config.yaml
encoder_arch: "resnet"
train_examples: 90422
image_size: 32
color_jitter: 0.1
encoder_kernel_size: 3
text_encoder_causal: false
text_encoder_norm: "layernorm"
text_encoder_mlp_ratio: 4
text_encoder_layer_scale_init: 0.1
init: "orthogonal"
lr: 0.0078
nesterov: true
steps: 7600
batch_size: 256
Rows from block 3 of the text encoder of a small contrastive image-text model, named by matrix and row number. Rows with one number belong to one neuron. Each number is 500 + 50 x the weight over its row's rms, rounded and kept within 0 to 999. All counts start at 0. Numbers have three digits each.
Before each neuron's rows are labels from the 100 texts, of 14848, where the neuron reaches its highest value: "fires on" is the input token at the peak. Only what is clearly more common there than usual is listed. The data: photos of plants and fungi (iNaturalist). In brackets: how many of the 100.
# fc1: MLP up (text_encoder.blocks.3.mlp.fc1.weight, 768x192), inputs 0-95
# fc2: MLP down (text_encoder.blocks.3.mlp.fc2.weight, 192x768, transposed), outputs 0-95

fires on: "a" (100)
fc1.664:626570482520483511537493463466536499500530488552519434532451486465501497488444493629472508543442479424528524407537381543440465595540463473545546569460556524456487522414425450433537481328584564547442542472504514578516516487491481556425498532478520509560522530508473410571557536589488424480
fc2.664:618531556495482514499507504452462556462468505544469429494462510426483523467502462638474479501465506468589472480563423553418452597507547461593547610440538503473471472462509461431572496469525606540479556500572526576479550547519475565440517446488522480557508574518499458589545477589450474539

fires on: "o" (30); "r" (29); " " (29)
fc1.669:538443501415567553466560487444525580568511465490544363493508556404502521567581537507519543456441586463514494482484470532499521495490493520490463528589518566413524464439488513583515552527547560492580512550528523496492470448492462515541545473385512430509351429554518495497454425454443471570
fc2.669:570491528457512515477504523477524551490521410488512486523502477542497480526483563505545508543463521465467468550493440447388530523460550552495452462563523604533446494555512500554533608488546544461579493532560468482480434403493447529555512464441482457504358497488492444560525439518418440571

fires on: "r" (45); "s" (31); " " (24)
fc1.281:487442463535485473499511562519601425481422437466448477545507432518421518486522414531541490548481511510488568464546537607519481574543462511478547488455535552514507607541536459441514529527512570470488510524476438452547527558509507465421628475576532513430546436451499430492461479479499493500
fc2.281:519398523506514470524503493536542462362480501499449453401576501456537503455510451514511579488545436541486508496496493528507412577474441532455511544447536518529438569516489421489595596564451469493463527456425479415513601497496487454474521438586508595479537530556519557480487479491532482449

fires on: "m" (42); "d" (24); "r" (17); "s" (17)
fc1.405:565572483509494519579594489506535527514562528464526542574519503475493477491553454567466507487420459528445608511492646504468465481473451498591462509464465535491530527507501531555430433459374484408586549414492453513472475486431473551463499512529558516440521511503445526474480457485494498513
fc2.405:486635459535466418553462519424557567554473498387502495505493456484553507469463432454544474445465523495426534539492458452444473468545493569581473483366529508621457538423499563461529549381491469426501555551426505485536443508454529562594452518498516446525491504526475526436477533515470524484

fires on: "r" (42); "m" (36); "o" (22)
fc1.292:449433452492480453520476507460523541548578560454500422552535422509490498534553502538489470533529522519434534490479504512536518511483521496506559469492475543447564465482465619584544420455444451612530478501450507494530528473593521503560608456519500448426519557493479519479449529526515449419
fc2.292:462419514531442463488525548454509500516533514427460413520548468507524470439508506526480430565481553495463459458457533550522500489516531561481579474498484530421577385482485676593480494440468430487565531507408462523449471506625485576564533477521477500409504510505503570521487562574511522503

fires on: " " (69); "m" (31)
fc1.582:580592484578614567485475484488506350526520524443486495575551550532475488545495619501439510517469463436533575534482494509549560451523455432558510544533458438535438518530482509541464459420511475585551511432517482504519489428557485472538556434572530401418478561557566466553512420515483466443
fc2.582:508542426582608515514496530524535397464466513391534481497476495516501384513497532558483593501530524493555521544544529511463500484538482479559525502485439434499432506501459520547482508465478430571604566451571514553539468478515466541534567479499584427481484492480497512481458399513559482403

fires on: "o" (40); " " (35); "l" (25)
fc1.350:473518493471370469431556473528530487503569462478430550551449436467510564513514534519480546558450534440530490586577529538453494461507426549494534457503505416553549531553514451580497514519569577466545464526521541496522497558460572429521563486518503477468465496489515443444495483408414518607
fc2.350:452546501595491539515432531540520509410535619531464482471488474489494420466471482459524460455554485407485413578460451468454519493478447487542445500401477472537477545517524538630546490546463513609524506528493556534513516564503577510514490386499508535502445499507463524452525526478460502605

fires on: "a" (35); "d" (32); "e" (31)
fc1.438:544457451502404487447509423430516437521513513427531454567599495519578514529476595528547420550511619460578543510487489539472498535526440412474514506449642535607594493439514456577475518425561424443550498509448433563519511498484470510442501501557577428564518516492487461532543497491461513530
fc2.438:608469497472463461504513410412508441520441493449523535536577495534503481452517590612465353554544613464560558501520476537462556549524477483519482482483549564602536430448559448609585534482542442464500447482448489526561505486543520507497456458507519411539530570500425531503588488427431452522

fires on: " " (44); "s" (29); "e" (27)
fc1.713:533441477506528389493441564418525378479595549585525512503431574438451423536526525512524432503497442419504433445515454516528532547442520458457577501544489527447526445576545516426446483604497526434617579473520498449456467436392539433492517539503562488472556485558420463433514505559502577536
fc2.713:516459504477472460593479608448498464489567539435453402616462519436466419543467543517472525479561472455481441518581490539482503535540605449452467490455547515453564557534644505541456495462499498428567512534500517464441520470423505500518548467452511467440501477523489568508474475522558484547

fires on: "m" (69); " " (31)
fc1.522:521437400464548511466461456543467480553444513555484460533550471476519412508495427483480456575536439498594468536442513488605448499465529491514472388462526602462548453498497434549475516543539547484460493416587528498541571559530510460480440540456501463442509511521466568389431536491577451487
fc2.522:618535510427456529515452551524522526442402456482504454516531495538501416407544440444546513614587463476504414525468534485618490493490500516457505553488518512588548496507530415522540491542509585509454475422561544551498542479521500518472410526501422552435477505493453635433421570485539428421

fires on: "s" (40); "l" (30); "o" (23); "f" (7)
fc1.33:428629449447450516505441472493540504531481530473486502557543502518490500476459422456454517483510497515469519547518458474554482494461490464456619498484498436476550492479471477466531481444428584587525527434454504447568535462606543484625558365429505477550556577523545467544601469606481457467
fc2.33:502584510549490487477474517498581536499509431446551579513509437547527514448471399385477487454524439458515497558542438536594519449570569412541519464446513462569612461474535395523578485544443501539472519554433567463574512494598520445585536508520427423607485580535443505535503463510461393475

fires on: "o" (38); "r" (32); "y" (30)
fc1.464:499495463496428514470539497510542492550582546451402589433521598544533509462473473521523515425466521520482470637599420504463564528485432499394553555555502533457435399559495455523531477551510548551542496484499450516423454499570501455522524455449491433478466584541531514561515613522442518544
fc2.464:549500521502439516452502524500535514521546572397401571514529549497545533473471479489516479365422488548558494541594494539417629450531473557429500557545540506474506457469484504468582473507511512560471596446551495513442505518553572490522491493468542502405409497614459512488450457511494508517

fires on: "m" (36); "r" (33); "f" (29)
fc1.516:553519488492482451410566492444548516560407473599477569489528490516452562492503594528456468480546447559555517488535426629414506576350545555524543521539494391565458534481488440489541527462421453484583464509616537530464510453528453532461494478506526584444503510460459404507497502395562487528
fc2.516:516472536574535492517433532563452409511416442555495493447511404443390472503406518516551536494516423491570459527466442509503590458462502577517520506398533498548399494458446425544587546462519570471425596527458527562541454447518534531473460518529460522567461470453474427451465460587530577541

fires on: "a" (36); "," (33); "o" (31)
fc1.394:511610499516472486495528469574539501539533465449483544555599447466521537503580545412479533576483489520474438534462553537496546453581592453472540544435520548512481520447477628491536497516531499390434500455564559464478486562535522446485567513530621533509583590484553482495493481451441521550
fc2.394:480609497471437522495531497570558475486473404528506422611545491493530486552549575496549535543462458477518459562425553455533465438532600477476493446438499538564389479498565647530458555498478443367513516473478554457523496495604518474487555493543537565513504536344567486420450462439487442556

fires on: "m" (46); " " (28); "s" (26)
fc1.275:473493453516484534497567410500546508489504492603435468447497516518442454571509459479473447475529501429500492453517531496549485406509512488543514455503556521464537463584480557491549526420512483492553527381491580534506401462514435469507499514462512513536546540580441494609492460424502684506
fc2.275:473548521464511512539481482465565581536486410453462471477489564409480464445448575421565503467511494438445526532580521445525579497615504540484490490435573587475495550527445478459512435467403520454531559464513572573484471449409478498496395484474601455558498510601464506541460549462551537538

fires on: "r" (82); "(" (18)
fc1.317:580480499511529477535534549534539458580459546438450470579528493587489507493570441549558530496502481495512516402512460544505553513513558492439459541523569572551545542603430523521458513411532536534580575492448533460452425476594471471515443537480538527427448403426379581505513559461508339483
fc2.317:573522545465548451566468514527527384523451503481466484536592412581564508447437499494491464506529468413490588463518485573432560505523511537519439546504565513557535515618458553489434513473450544612462553406485456464506509456517452423575470566436439493429381403482511623462473569447468428573

fires on: "m" (35); "<end>" (28); "u" (25); "(" (12)
fc1.708:467502499437621490505488567605481502553448709549502458441414477482507567450520513511554448475487461465512610475569581471537480541479454538437492545444447478512467455549488568444529432516589600536455460523512466497495551485431489477409533478490588355569538506574534425439477553462508444487
fc2.708:433427544481620463479455526499539505475454586465546501401420577473421546474568487482502482399540476512470507520539486499573485462503474528472463459353462526555509395530576554483486416493575572527478484508521512553521571491456470517487480484485460285554524524474628493472519540443563437460

fires on: "r" (77); "s" (23)
fc1.625:491498519474475518484543513559542473511443493558540452461543650537550550498476523510459511499510393474451532435454466536512637514473515518544519495413510543446546460525510375512469513520513474621466514603447508458433539531425564446431574523537475463458631434446486553489346488487507424538
fc2.625:480499490515510499540506510503493483500436449565561549440567541561504523503505567470435539497565371542460506512435571567471476505501469561524508479390446562480513498512564446516473566518522426566514559556373582501472633467460521539526480534535583467501596439482519529503465510485533512514

fires on: "s" (44); " " (36); "l" (20)
fc1.620:558462533430552518488463520481584544542400500505468424554522544498466420509541439584475413581407531485475487494548539507589524428525431470502462539499519532458502533467511474447512422578539511526402478450492456516471435468593480494458538538520567465541519477409518556589497478395648525583
fc2.620:535494559490478526570424509531474556485372478494493358492476460538451483515542520549476475505471544434490461489515514445517518405553473479558538570502495538492467574475554492477534439563543451489400457441476544490546407492565448569469542541542511443570554502458516568536520475415558506595

fires on: "a" (37); " " (33); "m" (30)
fc1.389:466400464502423550511529539549489421566473573439508564473416438502570438506562536470580501555514488506482481553555487546531570529406511460474489524494515550530511517527470528478488451484628466408476526476439472451617511458530462535492497500502565459512548559537523458412410571482533492471
fc2.389:522391499556395532555483518514453457430481610458444489520419496451537437473563575495534517522496508485481514428548476520468495469476508434525461473462479519483495396518622541584490482550660470512439604485543465497577507429565535578484450477452502548480561549525557548411458541459550554482

fires on: " " (100)
fc1.48:523462577471491456476455516516473436467478512491522553494438522494476532486608563560487482516463521440413379449477543500449569555523468494444511498549445459518470467565483554599483446611403450486468425502484364458414417574501472487420476538468490549599639476484466459558501483453496526496
fc2.48:500427534431512415487452534548448472460492443404545502512453460482456504472526539542496532521492448507506432533461505508507508565473465551487443491562504438537510528494563546499561485532475436589484361478497374499473496533492511502380499577437567503553620436454413487579510462478516542426

fires on: "a" (44); "s" (23); "r" (17); "i" (16)
fc1.178:584480548492590448495479488497495493535357477515456409545505540483459469527493498572462503416482314480544527486487466577516524463470627499529516455482496547512634401423463457560462542457512530542569460494441518482511477542473553519479488516514553421433548567500514506454449605462528445498
fc2.178:616466475531479426500467488510435420525427545495500536446507518485457540482541456534441489483459402431502525542462564468468519475506626487442513570490507553565556383390467446523418546491535472525507554492388537553421546493547526498456557562549545496505561540500520549485508584473512465541

fires on: "o" (56); "l" (25); "f" (19)
fc1.401:531504490381434472580500497467426554544541606518550481447523599509498395525471480471535501484500510541384412472451444501536497620425515484512457496503451518505524504555452510457518575554608514511519494403485448569562469493482508452527535562590520417518505489374459457409527510528437557537
fc2.401:478423508486423440553433533469472524542524534509511458524543536484504412488478512449430524402475461524501479594470472479516557539472518451511504578521430604471490553489530531529516564529523519509551513430461471502536443521482662450495527464528465547494516467449529481409567540564370544490

fires on: "r" (35); "i" (34)
fc1.553:414470412559406509476523529655487509491527391507471442588504495554547598588524507557494424508499536493523508475548419537439450476580548508506479545578561489433530481447500551608522474453420544553495533519497448544481524440440538436441467475382434486578495460549567525554428541519507533562
fc2.553:475472486487469524397525473572476533524512408491477478570485499556493568549530481530542429504457468491536448552537459478471488486586448538520473532479444469548602513527529548595585512472505544554415544543508365545470505472438530503406452519448485443483493430557503588564428533572494526513

fires on: "m" (42); "u" (34); "," (24)
fc1.621:530509365454489465485474400450503487542556569543462445532541463530490433496445531545586481468441520542532530641514506500510516499450473543561448483559529445463453444509541636524534593494579478488565484479568521481415556547490518499495604506532459556482534542480464490525446463494472441426
fc2.621:506496484443477534471475462442527467531521586427390540473544495539511459458421477575532427543531482481402500544478487535433509496537573526468496606512506504484474529497491475625506568428452412578548528429400495582391455555564413540451536494549421457500488499482395466542487506501552508490

fires on: "o" (43); "r" (31); "," (22)
fc1.81:485533451601425525489414507497520481572461408426439525534595553467560514496496482479501517575499455476498456437502597545425556535468426524576470546551493543479507432503465435382537475517517503582505525529550496509455518525519409447522469464425568444497430523514515463422610500500485597616
fc2.81:395521473579487532437466493442492493478390409382410630514564580548508453513561505487433472582508449535492427514521475442515480505483440541637486552476504529577534469506555379477497485500548422534493527448550570478430589465550432457490421439440517500479447415475477491409617480501494488533

fires on: "m" (60); "r" (40)
fc1.158:408464492528525491534486506458552458540487547449524500473584442538587426512532638485540496493492547538479527572473424450507373519490533497522561437496627474511425490491448464419521511477510436522523454464526515494498415435488474429452499392480495579557512510561390514494507522360500430560
fc2.158:457508403532503540499477457441513583580467521420509510477591428486563447501578466455536476436562545525417481539460405490468449551503504502517481466509603449463409543518454448398482521530516408495542508421485408482455450521407482520426476485497508532543496564543440443465477552446619436541