config.yaml
encoder_arch: "resnet"
model: "contrastive image-text model"
image_size: 32
tokenizer: "char"
encoder_stem: "deep"
encoder_avg_pool_shortcut: false
text_encoder_norm_position: "pre"
text_encoder_layer_scale_init: 0.1
init: "orthogonal"
optimizer: "muon"
lr: 0.0078
nesterov: true
warmup_steps: 220
Rows from block 4 of the text encoder, named by matrix and row number. Rows with one number belong to one neuron. Each number is 50 + 12 x the weight over its row's rms, rounded and kept within 0 to 99. All counts start at 0. After the name is the row's rms in percent of the matrix's.
# fc1: MLP up (text_encoder.blocks.4.mlp.fc1.weight, 768x192), inputs 0-191
# fc2: MLP down (text_encoder.blocks.4.mlp.fc2.weight, 192x768, transposed), outputs 0-191
fc1.755 092:65 47 47 48 29 64 34 56 60 63 43 59 52 43 51 61 49 51 58 51 59 64 28 53 34 40 57 32 61 66 26 50 66 40 64 54 50 79 74 50 48 22 46 54 31 33 62 53 43 41 72 48 31 62 51 73 39 50 48 42 89 57 67 55 35 30 55 44 56 65 46 41 34 57 57 49 46 53 73 60 47 42 52 51 43 66 27 83 23 50 30 49 38 59 70 61 54 45 54 38 59 48 41 43 62 59 47 50 54 51 52 57 34 44 56 48 39 37 42 44 47 32 54 31 53 42 52 50 44 49 47 38 48 68 58 58 53 37 61 57 63 59 62 39 43 44 53 70 38 57 53 60 25 43 66 38 53 52 51 51 40 48 65 19 41 54 48 46 48 40 74 32 39 58 51 55 74 37 30 47 54 59 45 63 36 49 46 55 60 44 49 51
fc1.756 074:63 67 62 47 45 41 60 51 51 47 45 54 50 67 49 54 52 51 57 42 28 41 51 27 44 57 37 31 44 42 51 34 46 50 34 78 49 34 60 42 44 44 64 30 39 55 73 62 71 39 52 76 62 46 60 52 54 61 51 43 46 26 61 55 44 64 45 49 34 47 38 52 31 43 18 56 44 39 53 53 50 49 50 53 55 59 51 30 59 35 53 45 40 62 66 58 65 46 48 46 53 37 57 43 30 69 52 54 39 60 48 52 75 50 39 46 39 55 22 60 47 55 47 41 46 44 68 29 47 47 29 57 56 49 34 34 42 51 50 46 57 36 67 72 56 52 54 53 45 40 47 59 65 56 59 52 35 42 47 30 43 61 33 60 65 51 88 46 38 45 53 60 39 69 47 73 86 55 60 45 62 23 74 51 44 62 57 45 42 67 68 46
fc1.757 066:40 63 60 60 78 72 53 61 40 46 67 42 57 21 31 50 49 43 35 52 47 61 52 38 58 64 52 40 61 51 61 36 51 67 59 41 52 50 74 37 51 36 36 51 58 57 35 62 45 37 58 72 51 44 60 46 47 43 39 69 63 69 51 47 58 35 63 46 46 23 50 48 30 66 76 66 53 29 65 61 48 78 43 47 54 67 48 64 43 57 35 45 26 64 64 49 80 54 42 43 31 65 51 43 44 50 56 31 62 36 42 41 42 41 47 42 53 52 46 52 21 35 55 51 36 52 44 60 43 47 51 50 59 50 67 49 43 37 43 64 51 67 54 26 51 30 59 74 39 35 55 65 42 57 66 30 49 40 57 48 57 49 59 33 52 62 56 30 55 54 49 30 47 52 18 48 55 39 32 45 55 67 46 50 44 60 53 54 53 51 68 54
fc1.758 043:48 54 45 57 54 14 70 65 30 49 62 34 80 61 42 36 53 40 56 54 31 47 39 57 56 52 58 79 62 56 49 31 62 51 58 69 40 48 39 71 49 31 60 41 41 44 37 44 37 50 34 61 55 70 56 45 56 51 64 40 52 71 39 65 66 55 52 59 55 40 66 53 42 57 69 51 50 38 50 70 24 56 24 39 46 32 40 52 59 50 41 45 52 54 59 41 64 50 40 43 36 54 56 40 52 52 52 57 40 40 60 49 49 33 43 62 90 50 32 61 41 64 61 51 33 45 42 42 44 60 45 51 78 56 38 40 59 60 49 59 45 53 23 34 58 71 68 36 27 53 64 48 57 53 58 43 49 42 40 44 56 54 44 59 43 48 57 54 36 58 55 56 42 48 43 61 35 44 44 55 57 64 15 40 57 59 59 36 43 66 71 60
fc1.759 100:51 53 59 60 33 40 47 66 37 56 44 40 52 66 88 50 48 68 52 29 66 35 34 30 55 56 58 53 72 40 66 44 61 64 36 40 18 59 69 58 58 47 46 54 53 34 48 76 55 55 41 56 59 38 48 62 53 40 65 25 54 39 40 56 50 45 16 43 34 44 54 54 55 37 34 48 38 65 59 40 39 49 52 45 39 50 52 50 50 49 43 40 47 50 51 44 56 60 52 51 57 64 28 43 47 53 54 50 49 48 59 44 58 53 35 35 65 27 60 56 33 66 43 70 37 45 63 43 38 55 45 64 62 60 64 40 58 37 29 70 62 33 44 42 59 41 47 40 35 64 53 64 31 71 64 71 57 43 45 52 61 52 28 69 68 22 52 53 54 42 46 57 58 66 62 34 50 51 26 63 41 49 67 47 66 52 68 50 38 51 43 39
fc1.760 079:56 63 52 38 47 63 51 66 44 35 55 67 43 45 51 50 50 45 53 43 53 57 53 53 54 41 64 71 44 67 41 41 70 43 41 49 61 41 49 37 62 66 56 37 66 29 43 76 72 53 51 47 58 73 42 43 43 16 54 48 57 46 38 50 53 32 50 33 35 74 46 51 68 42 58 58 42 69 62 22 46 47 48 85 65 58 31 44 44 45 64 48 72 47 44 35 40 48 51 36 44 39 30 47 42 50 36 55 42 43 46 45 57 65 51 41 75 48 55 41 55 48 62 56 62 58 39 45 43 62 57 43 56 47 33 34 52 40 46 43 32 37 55 35 46 59 23 53 86 50 52 63 47 67 40 39 56 57 61 31 49 16 46 61 59 44 62 50 66 68 40 56 64 47 46 53 56 32 55 57 75 43 72 49 53 43 47 56 31 52 46 64
fc1.761 123:28 51 41 53 37 52 47 70 42 71 56 69 61 43 27 47 51 33 64 56 64 62 34 67 57 36 61 63 67 42 71 52 54 45 64 47 48 47 12 41 46 42 58 61 52 54 64 52 67 61 47 42 57 65 56 47 46 68 74 54 49 59 41 67 64 44 55 72 47 22 54 39 39 61 35 64 47 38 57 57 42 47 50 71 51 27 64 53 72 51 32 41 78 58 48 55 46 45 55 34 63 60 42 68 65 24 51 50 44 69 56 40 55 51 36 49 50 51 30 60 50 59 50 61 50 43 46 33 54 34 41 66 52 39 55 48 53 22 59 45 35 32 53 47 66 55 55 50 54 37 35 61 61 60 50 75 41 41 42 48 31 54 43 47 33 54 49 54 31 42 50 41 48 40 43 31 42 39 43 46 65 58 47 45 56 44 53 70 57 15 37 47
fc1.762 107:25 33 39 64 51 51 47 47 64 41 49 50 55 40 45 50 59 61 52 53 65 56 70 38 67 43 50 33 31 44 74 46 46 53 43 36 43 59 39 55 51 60 58 55 22 43 66 45 70 41 63 48 53 52 43 65 41 24 29 51 34 57 50 57 70 56 55 60 63 40 48 61 58 39 62 12 24 53 58 39 38 69 35 50 36 53 63 46 42 52 63 34 53 48 71 54 69 54 38 51 65 48 46 61 54 34 52 30 62 41 49 68 67 64 57 46 46 26 48 53 74 70 42 51 72 50 52 45 62 39 39 62 39 34 35 64 58 42 79 31 67 75 36 42 59 51 52 59 45 40 66 61 29 47 30 51 42 61 60 45 36 51 63 42 52 57 52 65 51 60 43 47 53 50 44 40 45 25 63 59 46 38 46 53 47 67 41 45 37 53 38 57
fc2.755 094:56 45 34 34 41 63 57 58 39 53 62 63 33 30 56 46 51 60 48 44 39 60 52 41 24 28 53 39 67 42 59 46 48 66 56 57 55 69 77 51 49 36 54 58 55 40 54 55 45 46 75 65 49 58 37 67 58 50 63 42 54 44 77 50 48 34 60 40 48 74 51 50 29 60 60 50 49 54 69 43 40 43 64 31 49 51 25 69 54 50 53 46 51 55 65 74 63 58 60 48 28 55 38 46 62 56 47 31 31 85 58 47 39 42 57 36 37 29 33 25 33 47 47 50 50 54 55 47 42 50 59 36 34 77 35 48 61 37 58 75 51 64 66 35 47 48 54 65 46 51 69 57 39 41 73 56 52 41 52 49 52 41 63 39 35 49 39 44 54 48 74 27 42 45 46 40 66 39 47 45 58 52 43 54 24 74 59 43 51 54 53 40
fc2.756 075:60 71 43 70 48 41 67 39 40 35 58 68 55 66 41 38 60 48 49 53 49 37 46 49 31 59 49 41 60 60 41 25 50 48 38 60 65 45 27 41 40 47 47 65 66 65 67 63 50 14 43 61 52 59 69 37 60 71 40 50 44 13 58 50 61 35 52 66 35 56 59 44 44 63 45 51 41 64 66 59 38 39 38 66 49 43 48 61 55 41 58 40 66 55 33 52 61 37 54 53 41 23 43 44 41 57 42 51 57 36 51 59 48 57 51 72 64 54 39 46 52 64 58 46 15 24 60 49 31 42 63 58 38 58 37 45 36 66 76 59 46 50 45 47 56 33 55 64 62 34 65 60 61 38 48 47 46 54 39 42 22 59 58 61 60 62 47 50 46 54 62 42 45 57 50 55 41 51 63 43 65 28 72 50 57 31 33 55 33 52 53 47
fc2.757 065:46 53 62 55 57 74 48 42 29 54 67 43 42 34 48 41 53 51 30 61 41 65 42 48 56 55 72 47 66 42 68 39 42 60 51 34 41 54 61 39 54 40 46 71 55 52 65 68 67 36 32 64 43 48 70 34 61 53 55 72 66 73 59 41 38 47 52 35 39 35 37 53 14 49 60 58 60 38 85 57 59 78 30 57 54 65 52 76 44 61 28 45 49 53 57 45 72 41 32 49 35 58 43 56 34 39 56 37 51 50 49 45 35 33 47 45 34 41 53 43 23 33 56 55 45 46 58 52 45 44 63 72 40 47 54 42 41 46 50 43 52 69 59 31 47 53 63 50 46 22 45 51 43 57 69 46 48 42 52 66 54 49 59 52 60 61 66 45 59 56 45 35 52 48 38 28 39 51 45 38 65 69 52 61 61 51 50 51 48 70 62 31
fc2.758 050:47 48 48 41 62 39 39 57 49 51 57 39 51 56 29 41 44 77 56 65 40 40 40 63 50 54 53 65 58 47 40 14 50 45 39 49 45 68 53 58 57 46 77 58 38 47 26 54 54 42 56 58 30 84 57 37 56 48 69 34 23 80 40 45 54 44 50 59 51 40 52 69 49 54 59 56 81 48 51 53 48 44 22 58 44 28 48 64 65 47 56 52 44 53 48 46 48 50 52 56 42 58 45 37 50 48 65 67 44 45 52 51 56 50 35 67 92 56 47 74 46 58 66 63 38 39 60 61 48 42 48 41 54 61 48 31 60 57 58 54 40 37 37 53 49 69 35 45 40 55 57 25 55 46 43 61 57 54 54 56 46 43 49 67 53 52 55 57 35 64 49 14 36 55 50 37 30 58 43 69 44 40 26 45 41 38 64 35 40 54 56 46
fc2.759 109:35 47 55 63 30 65 41 39 66 45 46 48 40 63 66 20 46 86 65 33 70 44 41 46 53 55 59 75 48 51 55 48 59 72 34 20 47 53 55 45 36 46 41 61 65 46 50 59 50 60 27 61 74 57 48 61 34 37 48 38 44 42 69 45 72 39 25 56 37 39 51 51 63 51 43 57 35 66 50 29 59 48 52 45 46 53 52 45 34 46 44 83 42 52 48 26 61 61 56 53 54 47 44 50 60 43 63 48 46 69 66 31 56 41 26 52 44 37 76 44 38 60 45 61 53 40 63 47 21 57 40 54 48 59 52 39 38 24 42 57 47 38 60 59 60 51 39 35 50 54 71 61 44 62 50 56 79 32 51 51 60 53 45 59 61 19 57 60 57 53 51 48 56 58 47 56 52 45 31 56 47 46 58 64 48 53 63 45 52 51 44 46
fc2.760 080:62 57 36 45 31 65 50 36 50 42 48 36 27 65 35 60 52 51 42 40 44 54 43 39 62 60 58 58 66 57 33 46 69 37 31 44 58 54 54 53 70 69 69 41 48 42 70 65 60 43 65 38 73 68 43 54 45 32 74 57 35 47 29 45 52 38 58 35 48 67 50 60 60 27 53 54 30 57 56 31 59 58 60 97 36 57 55 39 51 63 47 50 48 50 19 50 58 46 48 51 25 53 34 46 37 60 54 64 48 40 50 41 59 55 52 37 51 55 58 44 46 47 56 33 37 33 48 36 45 39 59 44 27 47 20 46 59 38 58 27 22 47 63 37 55 65 32 50 63 51 51 52 42 52 67 42 55 47 53 51 51 35 57 49 63 76 44 44 67 61 63 58 53 59 41 58 50 46 52 57 52 45 77 53 44 54 53 43 54 44 56 66
fc2.761 126:28 53 51 49 42 56 58 68 39 69 62 49 54 47 36 57 41 33 50 58 64 48 56 41 74 43 61 44 47 31 75 19 37 57 60 41 47 62 15 67 55 47 47 49 45 66 50 43 45 55 28 48 59 72 48 49 48 61 76 43 56 68 45 36 61 32 51 64 49 36 47 44 48 69 45 76 59 44 66 58 49 72 45 47 38 36 68 56 56 73 56 54 60 54 44 48 49 54 57 41 65 64 66 70 54 43 53 44 33 56 36 36 51 64 32 45 46 58 50 34 61 63 70 61 53 52 36 46 47 48 52 60 36 45 64 42 47 15 63 48 34 37 51 59 60 56 42 57 56 31 43 48 54 53 53 68 48 49 34 33 50 32 67 42 51 43 48 41 28 51 60 48 47 56 31 38 64 44 28 44 60 59 46 65 52 56 29 66 71 27 41 50
fc2.762 119:36 45 33 62 42 56 23 62 56 46 44 56 34 50 53 54 51 61 55 59 45 60 70 36 60 51 45 32 18 39 66 42 26 43 43 46 61 71 46 36 70 55 55 61 38 63 77 41 51 30 49 56 55 60 51 73 65 31 42 56 62 57 53 41 71 47 55 38 76 50 47 44 79 42 60 36 45 47 36 37 43 46 40 67 39 29 61 50 36 42 67 39 57 49 58 39 76 41 39 38 51 48 53 50 58 36 58 40 56 36 38 71 69 57 51 58 42 44 37 69 63 52 61 58 64 47 72 63 64 40 41 54 58 34 43 40 52 38 65 24 66 72 36 35 54 51 53 55 67 45 57 65 31 55 42 63 37 39 36 49 31 51 53 47 43 46 59 68 55 60 59 37 42 67 47 46 46 49 50 66 35 47 37 51 50 55 37 34 34 45 48 60